config.toml
model = "image denoising autoencoder"
crop_scale_min = 0.7
color_jitter = 0.2
encoder_norm = "layernorm"
encoder_patch_size = [4, 4]
encoder_depths = [6, 6]
decoder_weight_standardization = true
decoder_upsampling = "pixel_shuffle"
lr = 0.00098
eps = 1e-10
final_lr_fraction = 0.1
warmup_steps = 140
Rows from block 3 of the encoder of a small image denoising autoencoder, named by matrix and row number. Rows with one number within an expert belong to one neuron, the router's apart. Each number is 500 + 40 x the weight over its row's rms, rounded and kept within 0 to 999. All counts start at 0. Numbers have three digits each.
After each expert's rows are labels from the 100 images, of 14848, where the router gives the expert most weight on average: "peak on" is the class under the peak. Only what is clearly more common there than usual is listed. The data: aerial photos of the United States (SatlasPretrain).
# router: router (encoder.blocks.3.mlp.router.weight, 32x96), inputs 0-95
# up: expert up (encoder.blocks.3.mlp.up, 32x48x96), inputs 0-95
# down: expert down (encoder.blocks.3.mlp.down, 32x96x48, transposed), outputs 0-95

# expert 5
router.5:440514446499546545477502486454536462483485551514461402505485509525465438510536488569426476522544531553493540541490487480417508498513496588573498458487442474477484519528524517523464556496502475492520463508492541572429468548616491523537439539535526462472503433492488453428506476534445529496
up.0:486467473515570515351505521513580532535487489544466467473470532489504552501558505523430509541536495581483478442526518444508584503467522539494476498446514496469478483516494575419512531498391470508432500493515409508468508478476529512420489501480525520531528498500487520493491405502503491511
down.0:497497467506508514449533531501483489509507551458494487492477488509495433489551504543506543536515455526511545456502511503521518433477509469455489470500491431453522475492503301485474494491496489530454483545494515580489550508560451484537525469484528547530522593475488513504371465456515572511
peak on: crop field

# expert 29
router.29:500503577509480470523487430476510553525502488486484517482466507486466545534457522476494521373498465569498537400483466532516512419480473521478456464496492519506496498451522520521435479525524475485516500528517545495658497472464517613501443432492508535454472563550550475478500514491515478515
up.3:476509557505532466472523452472518523517504518463522495505477540487470603509500454474494508479519479631508488383486540513517545456483493505455456482500452504489487485495521542497407482517506497504482533537498475471658490468518502625491441423486500537494527515530529475458493482504519456497
down.3:445549555475508446512504492465498479439513428480510463498514524489458524499506530503524483519455421465499445492510480491468471485552466502499487459545490546621587560479470558530493512489573556476504499498497471491551528593463527546366488516485491455558481569540502482480527521487467424480
peak on: crop field

# expert 19
router.19:458498422483502563547528503500500480519479418527479430501489500507519565433573564564519526549446522577491536551498467452466509497496498581558498497495464466527489496514513458447523527498516459527505474518539518556414477502642507485550480529456546537467495456447497493484511519569473543530
up.0:520527492516494514555491506534485438559477495503452484500500519401598557505479577477493504494511494627551521550526488504523389508529484527475450469493517524503492507451498502425556499486507512593583527487506547505497488415471538513462472489570495554499497521497402540500500544484501505518
down.0:510540500451512518456499479466589481486455518538456416517511545496476468576453473504452469472571484488568489517519473558480506496484474498534471414450465476506515609497571532511454491520536511497613509465521549517481488515520513511523551461575467542405505541476485511453436562485474476498
peak on: crop field

# expert 13
router.13:510491496546529507486486479465551511533531490506537477497496542518455570525453504512461523473542464607510511411493529516520568469465511515510487455517522508505485493460527506458524485547527484480524522491530527470677498456460536592468430473516520561463501528507535404552552502521546447469
up.3:429509524485502491451492462506484516506517491476495540524493527579452603513482445442492504425544442587502503499509436496506535495494504543483468476531449509507505500545525494508493485510511498518458508483500516489723503521500516508519473465528501546491515502555525491439570508520470434534
down.3:473511536499470454477546498472485448497534516520470585494487532535498446496462464459519503511478478485553516471524543481508517527531500487491520477566484527516499449483463500564485545450567537498511503508521458437571559517509507522447350472466533467589471550486564420554559447465593492497
peak on: crop field

# expert 22
router.22:579491500525528459503487468483534514488522500489469521472499529489473504492433494466474470424479478510521513428504507536564511439480506448443475487462540509510534558425507527488413448513501501494524549566466528529594552481609507557472516426481470517496512560528545494562407543455569454477
up.3:559473448485482429501454481496465506463520477542378548527510497518491513462443505495523489427476484483500491479538496468555512386543530461486526510519517496547540558506499543544382449476452543444482537444452515546557539506604502508527496428524494510484496473545509560493486499450524492508
down.3:506529501518577534502515487480441552527479513492493510538444489495476559580480550573507522525601522510503530500480467564490483505495504519497452496487531489436405451465468470497537466454461470495472491547518484475511450443503523446497467560419489514485505443380580480558511486587475526449
peak on: crop field

# expert 25
router.25:505476450530540480489535512495495486457528460486565545567508545539549458468471535500521491502499500476509447445485526505528519521488533459532511539540482567583493536489459502556472482525506612484470532500449421608617573476437543524514491523481481453546505510529504521556540465450482430470
up.0:494482474506509524532486541448518493503554498448662494568466519490505502505467490479537496487503538444469474532500539459532469511438504489566525430493484562506485484505482469519425493524636503496518508481447521561510535497636460444501526527484511443478499497534494529526490533524488452454
down.0:529566523556493474519479490532496491466555528432463410521511529490524456433514486523522503477440419512508446454501496451475545419430471447516447457425441555576526483509495499464445468505522454448485592516481497503548518571499456497537483484512528569569492484544496517509458473549454514465
peak on: building

# expert 15
router.15:567522498604498488488500454460524505490513464477479503529504521432504509489450482468499454433475470516488519424478527515542511399486503469434496517474622495501524538428493541476402453505495496497538510556525531509545553499542494593495488446448478535490514527518493488587448494491552458437
up.0:513510533522473460468501451514450514519488502514492514503462531484496523515446491434499495483476504541530493495476504514595528466513478495441478504484460536535506517426510520480538419491521524535500534514465508525656530521518528545512528358501487532498492546505517500520348506461576453518
down.0:444495539520496462496553458472591537553438552479512509491489568524480490489528527454515500502468497568504578452566470578482505415510475510492486516425476500518476490511517502480565474449623512542443507460511514531538519492519555481453466495524522508484515516368553532550479515542497470530
peak on: crop field

# expert 24
router.24:501474403515510484488489484532513495497521439531495522557540501486547519496463564476489502530490496511508515560516537492533442509547522387514489528489526540549636530505497527493519493447431593506474507470488474472433526532612490512477560487520422526533489496489441486555491522444530473428
up.0:469506604472492532523534484464515490512517582470510463422489501483494496500540453541499523454511502506487523451523459513493492494501531567522520460491506467447314488519480466521502523542581356494523484517481538510535470524488455503534437500520538450481505506507536519506538501533470544553
down.0:493533501448500517571462506503446526466502534512548498475464498582535447551524523516541505507549488485474475535517461531487448512541508492553514493537452508462499481522488478581533502486399534478500395519474551568536527516467459502616538566451511484479496481479489539460416403508429532477
peak on: building

# expert 3
router.3:496506571517492453570513500532473492526525491512553500514477521532513469525536460444548498491517503472472457485523561487470525515491470501518463575505507507528553510501522510554549466492526547431457492498490477548534494521300517505452610447411468469565470479522499543472447512506498513507
up.0:522516534505486505528502500504484524493540503503572481427479495522495495537515472446514491511525529466503479433503511532487525513487461502520496555495505476503420504498534476534529527514443521444515512500543488524575496522240508514492519514391504435537508493481490519503480481518495522508
down.0:469406573509513524471491600548504476447472479574475510502488519483523466490510452543480499580515482564562486552519484434552513515541480493455530466477526504548499508462510460462564494487539512482497518514557514446457530498450482485447444469566495478510509555454526479533503494387550448599
peak on: building

# expert 18
router.18:565518523561516475493526488440539485508486498462562497474500530486493558515519454481529498491468504464506504380488509540527499392490506475501465534461509505501500503425518469483389471515563487518540496501496508505530512458598532572476504500327502524470517498496504495532419496481502500466
up.0:493545543531538520515527488459529492527457537459598486487465539481475562519591471520500530574522511491504510341473518565482489422460450495529460511465383502482498470498512478485490511511562492513541490469501518482464484487516527467491491508378519548477517472489507523508420535534482515526
down.0:532527526547514514563535530505480465474535436481465420461445458474450520511541469501529481494446478496540432561495528529472512477561520439550496589466530489628576492518495528464500500503520512383492527481446532532493490542502443466417506583481480492530475526522525461501513512439509514477
peak on: crop field

# expert 12
router.12:543503415482516449519456516509537467450508345478555509546525493490519469482495559466497441516490487472496490477514508474528481547516513462492513583487547528589592518483483534531478516496424548498485559513490523460431534532432480499506552498472433499549466528558501518505422491458566491488
up.3:530491394517481490536451520531504474469570405513618527586498469540536499467522583481500489516473520481482488488511501490491470498507520468516493574517521549588651481514487515511503487479424550467441503452478482503487511486487462499534569528432505522534465491525466522474474455498495481476
down.3:553513534604499477441464435544543465574538473471487466511509542445497530521482450470488448480505540482552497513532501485514516425463453437428476466400488539531523512475475546449430449456535495511553525474477526466459480458569514491454479453442464599506501505512487535488470554465505445518
peak on: building

# expert 2
router.2:536463621470476494443484543535449489481479520519441535487538461526542476501515509514503521538503503434537481569519462505476446486512519476504525472511468495488610496510490516515526481450640589500487488449478495524455480546641497490492525532547535495481486477480504546496568478554468495504
up.0:519467530497520524447477547529496522484571546479527508501485465481508400662454450526509522492604507524501522538483520484510482530476571431518522525467494471472545484526574501478527496470542633474489495460553477488478499500585506505495587498502523504562518504514458494503519487509528506468
down.0:472490513530511466470504448470567435481559519525462467510503511486470516443538522461470483517363478560480520351485490567523478504541495562504489445510535520543445477464468571513519535531491476515558514571495512548481567509487508538454495422526491519524488524495499514522454546502490470583
peak on: crop field

# expert 23
router.23:454461521462503509539478558529480483455505565497468441538546470485497534507515410516534493491402494464477507497487477509492526469524497504499526420483481502481596558584407462550473509504527481486545457496444490573470441554652468488488502533498512525516463465560532502481520504507452527505
up.0:524467502511517478542468517483516488478712512519527531508510485529532509559540433532536491490557499479470443454527535492524477513518543493526504565503521489519451484506547514542481500496491495481483472481348485467506489520442531496489479499482481484607438507491482527527526441493496546474
down.0:429546473477459480484476541470480488522515541401478479481518536519447425462502549565529506460384526529547449411485448517481490494446473509520455492447442562505528480503470507509478493481578470476527534520462536514652515494495517514508483556456538495500494452486554510522532492501473498552
peak on: crop field

# expert 27
router.27:521528471543535509474532504508587498494499495484491554532524530526528544520487521523482527503559476459454543483467537491499504514431457520489554540551537458498532505493540556504510480537446460496463566474532474450429507493371455463498582423532540401544496555538446534552511472456518587481
up.0:465472498495505517526496483495564489501475496446481447483508437498522675586509417498479487491556514437472510570461530528480496505475453504493519464533509465475569465463525465510517509517653438504495514496500529493446476492497478466472541500585535489480500473455501512536479525516462550493
down.0:429447517416399510505529461509516472478514479502461484503514515537514494409515531553475510496361483468503516487517380504482531432496491542524524465506498472534495509526397495528463538482521520520501500578436493465624502541532471481519466505550485499491499513558518497498516474486463498527
peak on: building

# expert 26
router.26:439525561463477517481511450501488502532479530475479478484468540491475575507605476484484486491525493627511476367466500491516570484493491563479469483521485478486438492512523484496492517547500475490507520516490532495671483467438564548509443506527537541487500519498549508447508518503522465498
up.3:467479561463530475467526491513481498502516501469512509480467525506458600513560469502523541505563484567527473378496471522534534444485533542444439457531368496459493515520519546488501490505508502512472496485492500530641490520489488542483465415445518533448494509491526498427556508484507472553
down.3:546510574552470473498578543468531381526496535497472496500467509582469509526523449491475465525510446461513467515471558459500469522581464489485541489521496530590478548489459534507510524449551586508548541481414513505525558517491530515402421482443472483553495501539534472486493484463488480467
peak on: crop field

# expert 1
router.1:460521493457505497447524510484456498536455498556518508459502547439486456547484490511449508517520499660510540536481470522532488501479479430471464484446469459465491455478534525432563477501511497564547473507516500462489498456650533481483450450494515582483542518497503461473475542505582521512
up.3:495497532497516499485533521503463511530512508525513509491490481443503427501364514536499481497481475669533565544484469530509469551475493411473496494477454488480477481468507522428511514495526488534504535359515471481497499459598491491513471481519484495472488536482519507534585503504553455518
down.3:485547546478498440499561538478480461533470490508497544590457465491485577515433457480495496479525481452558548519392506512495484525443399584517519467518487479603482497522462486528541466468525541512560455502483467469502552504534478521463539456561494451508556499481514544449510508458520446423
peak on: crop field