From a checkpoint of a small image denoising autoencoder.
Training: adamw at rate 0.00098, 7100 steps.
Data: trained on aerial photos of the United States (SatlasPretrain), 203450 training examples, 8.9 epochs.
Rows from block 5 of the encoder of a small image denoising autoencoder, named by matrix and row number. Rows with one number within an expert belong to one neuron, the router's apart. Each number is 50 + 15 x the weight over its row's rms, rounded and kept within 0 to 99. All counts start at 0.
Before each expert's rows are labels from the 100 images, of 14848, where the router gives the expert most weight on average: "responds to" is what is common among them; "patch colour" is the nearest of a few named colours to the mean colour under the peak. Only what is clearly more common there than usual is listed. The data: aerial photos of the United States (SatlasPretrain).
# router: router (encoder.blocks.5.mlp.router.weight, 32x96), inputs 0-95
# up: expert up (encoder.blocks.5.mlp.up, 32x48x96), inputs 0-95
# down: expert down (encoder.blocks.5.mlp.down, 32x96x48, transposed), outputs 0-95

# expert 13
responds to: building
patch colour: white; pink
router.13:56 33 41 45 62 29 53 49 58 62 39 51 49 53 55 50 58 65 53 52 28 55 59 36 75 52 51 36 55 53 52 75 54 47 55 39 63 33 55 48 61 34 67 49 45 31 44 53 99 60 44 45 45 99 60 55 79 47 52 57 51 40 40 56 42 42 53 40 68 43 59 38 45 58 72 37 51 55 76 39 45 51 49 51 46 55 37 39 61 62 31 43 46 62 46 53
up.0:71 14 26 50 51 22 45 31 41 47 10 65 46 61 34 54 70 44 56 54 48 50 40 42 53 36 72 30 45 32 37 69 37 52 62 57 37 43 42 47 57 51 54 42 77 21 56 43 78 44 57 62 49 82 57 32 54 76 44 41 37 59 16 75 55 41 69 50 54 55 67 71 66 43 26 56 48 74 64 40 40 43 64 56 61 64 59 50 51 61 35 47 36 81 41 38
down.0:40 59 45 48 61 63 48 63 57 39 61 36 53 40 51 19 66 54 40 40 61 62 31 61 50 58 41 62 46 73 43 33 67 75 42 56 61 45 32 42 44 69 46 46 49 50 57 39 49 61 14 50 25 59 26 84 63 35 74 56 72 52 58 47 45 31 46 75 44 42 57 42 33 46 37 55 00 59 39 65 37 65 77 57 40 14 35 63 38 46 72 57 61 32 49 59
up.1:53 12 41 53 70 45 51 67 65 56 62 44 49 36 53 48 48 69 37 53 32 51 50 31 91 21 53 41 54 56 65 71 51 39 50 50 70 43 67 47 56 42 68 51 47 34 47 44 97 48 51 47 34 89 41 39 88 56 44 49 51 48 45 60 69 37 49 38 86 42 46 45 50 28 89 52 52 40 81 56 78 43 56 45 44 58 32 53 38 58 48 56 50 49 56 52
down.1:46 42 58 41 35 60 53 60 56 56 75 49 30 65 43 56 19 51 55 48 41 53 66 47 44 77 54 42 45 29 62 34 39 61 50 49 00 54 48 48 48 26 62 54 45 99 71 51 50 38 43 48 71 45 53 22 35 54 55 69 52 37 49 52 53 52 68 27 43 50 44 77 75 52 85 56 74 49 42 51 53 58 47 53 40 73 57 44 50 26 25 39 29 59 52 78
up.2:47 00 54 42 70 57 38 59 53 60 26 69 46 29 68 64 44 71 45 43 43 49 48 46 75 42 34 51 38 61 70 88 53 56 69 59 63 35 67 55 54 37 58 39 52 48 42 35 40 58 41 45 34 66 46 49 81 44 13 54 45 43 45 54 80 26 53 19 62 49 19 40 46 44 69 54 42 16 59 49 65 53 76 45 67 49 37 42 52 51 52 55 50 44 52 41
down.2:34 61 52 32 34 19 51 59 52 48 77 31 53 50 30 52 51 42 59 42 48 53 48 72 43 80 59 44 35 37 56 40 12 76 51 49 20 46 57 52 59 52 50 53 40 82 71 36 49 39 43 63 79 44 46 36 25 58 32 58 52 34 82 55 66 59 64 31 48 67 62 72 75 42 76 52 42 46 36 32 30 47 67 40 46 80 71 50 58 47 49 60 24 60 40 44

# expert 10
responds to: crop field
patch colour: black
router.10:75 75 54 64 52 31 40 43 31 53 50 50 53 49 49 42 71 54 48 42 57 46 39 65 48 44 50 46 53 38 13 58 38 70 43 61 10 57 45 64 64 52 00 43 38 40 39 33 32 39 60 60 46 57 58 31 56 63 42 16 41 49 56 47 64 53 60 52 47 59 43 99 68 47 87 58 78 54 45 23 34 42 45 49 55 66 58 62 44 65 37 65 46 60 43 53
up.7:50 68 63 49 62 36 26 64 24 38 42 60 57 42 72 38 51 43 45 49 71 33 36 66 62 48 48 44 34 52 29 69 63 99 60 52 28 53 62 61 62 54 06 45 33 53 30 36 27 37 40 45 48 41 47 25 55 53 43 50 59 54 60 47 54 72 66 56 51 61 47 64 46 39 63 49 79 49 54 05 34 51 74 45 57 48 58 58 38 57 15 60 51 72 43 57
down.7:38 68 47 46 38 48 44 34 47 28 40 30 34 62 32 42 39 62 56 56 61 45 37 67 02 53 57 44 45 27 55 35 10 70 47 57 44 51 43 49 53 59 46 40 35 45 70 24 40 61 47 44 75 70 56 48 24 57 60 43 54 26 48 81 71 47 56 54 26 47 48 55 65 55 65 27 54 47 48 58 33 47 76 45 44 65 74 52 45 56 24 78 20 66 27 51
up.8:50 40 40 47 32 62 74 47 64 53 41 41 46 60 43 46 49 41 60 57 48 61 57 40 45 34 59 57 60 52 86 30 56 03 49 38 77 59 49 58 38 38 99 50 58 58 58 56 66 54 62 55 41 52 44 57 57 35 45 64 54 49 53 48 59 45 43 37 47 60 53 13 52 66 39 49 10 57 59 74 77 47 34 62 44 46 38 42 39 79 57 33 56 40 55 24
down.8:53 41 72 60 64 65 51 52 47 69 58 74 64 42 68 47 45 17 36 40 41 31 40 55 94 47 35 56 40 51 48 61 70 24 56 35 76 30 66 48 49 36 56 46 52 52 45 62 69 37 54 52 31 24 43 62 86 48 42 54 39 70 56 31 33 21 38 56 79 45 34 39 42 42 29 66 60 32 71 53 63 49 26 58 76 40 39 41 61 29 49 36 66 47 62 46
up.9:37 25 39 52 50 55 74 51 58 51 52 35 46 59 50 52 39 55 61 55 32 59 58 47 51 30 58 63 55 55 89 47 49 33 53 36 78 35 68 50 48 51 99 60 59 51 53 71 58 50 78 49 39 52 63 42 38 57 56 67 52 49 53 39 53 33 33 42 49 45 53 44 47 57 44 52 05 56 49 81 63 38 34 50 52 38 51 59 53 71 64 47 58 43 37 32
down.9:52 31 84 48 77 61 56 53 70 73 42 70 65 37 68 59 55 61 36 54 55 44 44 43 92 29 35 70 50 49 44 71 65 38 55 35 69 45 63 50 39 48 62 44 58 41 41 46 51 57 40 42 30 35 56 55 80 49 44 47 54 49 42 20 55 29 42 42 77 42 29 33 12 42 26 44 50 34 44 49 68 50 25 44 62 46 36 52 60 56 71 16 73 36 68 55

# expert 8
responds to: crop field
patch colour: black
router.8:75 69 32 68 51 74 40 26 41 28 54 72 55 45 38 53 29 46 48 48 31 40 34 82 38 44 64 54 43 59 18 48 56 47 52 70 00 44 76 62 64 57 37 36 45 44 30 36 51 54 82 49 36 37 76 50 73 53 42 14 28 65 39 42 48 54 45 60 43 51 54 59 54 58 68 42 71 44 52 54 30 34 57 63 48 45 59 67 42 70 47 64 44 49 40 34
up.0:78 99 58 57 63 69 65 54 61 51 51 72 33 44 54 59 59 53 52 48 29 61 31 77 57 59 15 42 51 53 49 61 56 17 53 38 25 40 65 82 44 56 57 45 40 54 40 46 75 51 58 41 43 41 48 55 54 44 74 23 51 56 58 45 18 80 40 25 45 51 53 36 49 64 17 45 52 19 56 56 39 52 27 45 58 54 51 58 58 39 47 34 63 36 47 48
down.0:55 47 59 53 59 12 56 73 52 24 56 61 40 37 59 38 37 53 53 40 39 32 31 48 25 76 48 34 52 26 28 60 35 48 44 41 29 66 37 39 37 52 32 41 67 57 29 58 08 63 71 47 66 60 60 64 73 41 73 41 80 63 67 55 30 46 54 56 45 64 54 44 72 64 48 46 27 57 45 42 67 62 28 48 59 75 71 60 60 66 44 49 42 48 59 83
up.1:98 97 44 59 40 62 34 47 58 48 54 75 33 48 57 52 63 40 44 54 29 47 41 58 66 63 11 44 40 63 58 53 66 15 37 43 35 46 68 70 51 48 50 47 50 64 51 32 60 53 78 32 38 50 47 53 54 41 72 08 50 54 42 45 27 61 37 47 59 35 46 26 47 56 38 50 53 30 56 49 44 54 29 56 54 58 27 47 54 40 52 17 54 32 47 42
down.1:51 34 76 39 36 21 52 83 48 69 84 70 43 56 34 20 56 51 28 34 49 24 49 51 51 63 58 31 53 46 40 60 37 66 58 46 64 51 32 35 47 42 34 39 49 55 33 58 31 50 51 40 45 41 60 68 76 50 70 35 70 53 70 43 54 25 61 74 25 57 03 50 65 50 38 43 35 40 36 43 54 62 34 35 36 77 51 59 58 37 35 38 48 43 60 61
up.2:56 80 38 20 54 60 30 57 48 56 40 66 57 52 65 80 35 52 54 42 59 49 52 56 42 49 31 54 59 47 85 53 53 58 49 53 50 47 98 66 54 50 63 46 49 44 53 36 50 34 46 51 49 44 41 39 53 48 47 99 51 54 09 48 52 63 44 20 60 56 47 67 64 40 00 58 52 25 52 44 65 53 55 44 52 46 48 50 41 46 66 45 54 51 53 40
down.2:60 40 53 27 60 80 42 44 73 13 64 62 29 33 42 55 49 43 40 35 40 25 42 48 26 66 58 50 34 76 34 86 58 51 33 59 44 64 53 48 60 61 34 36 60 54 48 75 42 49 38 39 28 54 29 58 81 29 63 28 53 74 41 22 44 44 38 42 47 62 45 25 66 46 77 59 44 65 81 63 64 46 61 48 53 43 68 42 52 40 30 53 50 33 58 41

# expert 1
responds to: crop field
patch colour: black
router.1:68 80 56 70 47 30 38 48 20 52 40 63 63 50 42 40 63 42 50 43 58 31 48 72 51 34 54 33 33 41 31 61 37 93 53 52 16 47 55 52 70 54 25 46 29 37 27 32 39 48 53 52 60 60 59 25 37 63 46 37 31 43 50 62 55 57 65 71 59 61 66 66 69 43 88 47 91 57 53 21 37 37 57 44 60 64 52 56 52 66 36 56 41 59 39 49
up.0:24 00 42 46 38 73 72 57 69 44 51 55 50 48 34 60 32 46 55 50 30 64 55 15 43 44 56 58 57 47 81 24 57 33 48 17 54 57 46 41 24 59 94 55 59 86 64 57 69 48 56 62 58 47 46 74 50 49 47 59 80 35 47 45 50 39 47 53 49 50 55 46 51 51 32 52 29 54 58 87 65 52 39 55 48 45 58 43 45 38 55 46 47 31 51 58
down.0:54 43 62 59 73 63 49 73 47 66 36 60 73 30 69 40 52 41 32 38 48 34 46 32 73 40 41 53 53 54 47 61 76 42 52 53 53 13 67 49 37 52 66 46 50 54 42 44 53 51 63 45 28 10 45 53 86 43 40 56 61 68 25 37 35 36 24 41 83 64 49 40 60 40 08 59 50 46 34 58 50 51 39 37 69 37 38 44 36 67 54 36 84 34 40 44
up.1:71 35 59 60 52 40 45 29 39 66 32 47 37 60 56 46 54 70 53 48 46 42 68 48 56 50 55 44 59 40 47 55 27 74 55 43 23 57 60 50 51 40 22 59 55 70 52 61 43 68 38 61 57 77 35 38 41 68 75 29 45 46 18 73 37 61 74 54 52 43 49 29 49 50 12 38 47 65 71 00 51 50 44 51 30 53 66 33 51 23 64 48 54 80 27 48
down.1:57 19 58 49 71 73 54 34 59 52 73 56 46 35 62 32 61 55 54 53 63 42 77 52 84 55 67 61 70 84 37 75 57 47 62 57 49 61 76 59 76 59 29 51 67 52 48 54 62 46 44 41 23 40 51 38 74 51 57 60 48 75 54 21 46 25 49 40 85 51 35 65 44 42 67 72 45 35 48 76 46 68 49 48 69 35 60 48 49 25 44 49 67 41 71 40
up.2:46 27 45 49 44 64 56 53 58 67 27 61 43 56 54 67 26 39 59 59 43 66 64 50 61 24 37 57 54 70 82 21 71 39 40 49 15 44 61 44 36 63 76 44 31 66 49 64 63 55 75 42 68 44 35 37 44 34 46 51 46 41 40 34 53 50 31 59 53 51 64 30 50 55 07 50 20 34 51 70 77 50 24 44 54 51 40 36 41 56 55 70 57 41 46 12
down.2:33 35 88 66 32 42 57 35 57 73 26 53 39 45 37 65 51 45 65 42 37 52 50 43 41 40 27 51 50 48 65 40 39 71 54 31 76 13 52 49 48 20 58 53 59 60 55 37 52 44 23 70 83 51 40 46 41 56 39 66 56 37 70 83 44 60 46 28 31 66 44 70 58 59 45 63 48 27 26 56 52 53 48 68 67 23 50 22 54 30 37 39 29 55 54 52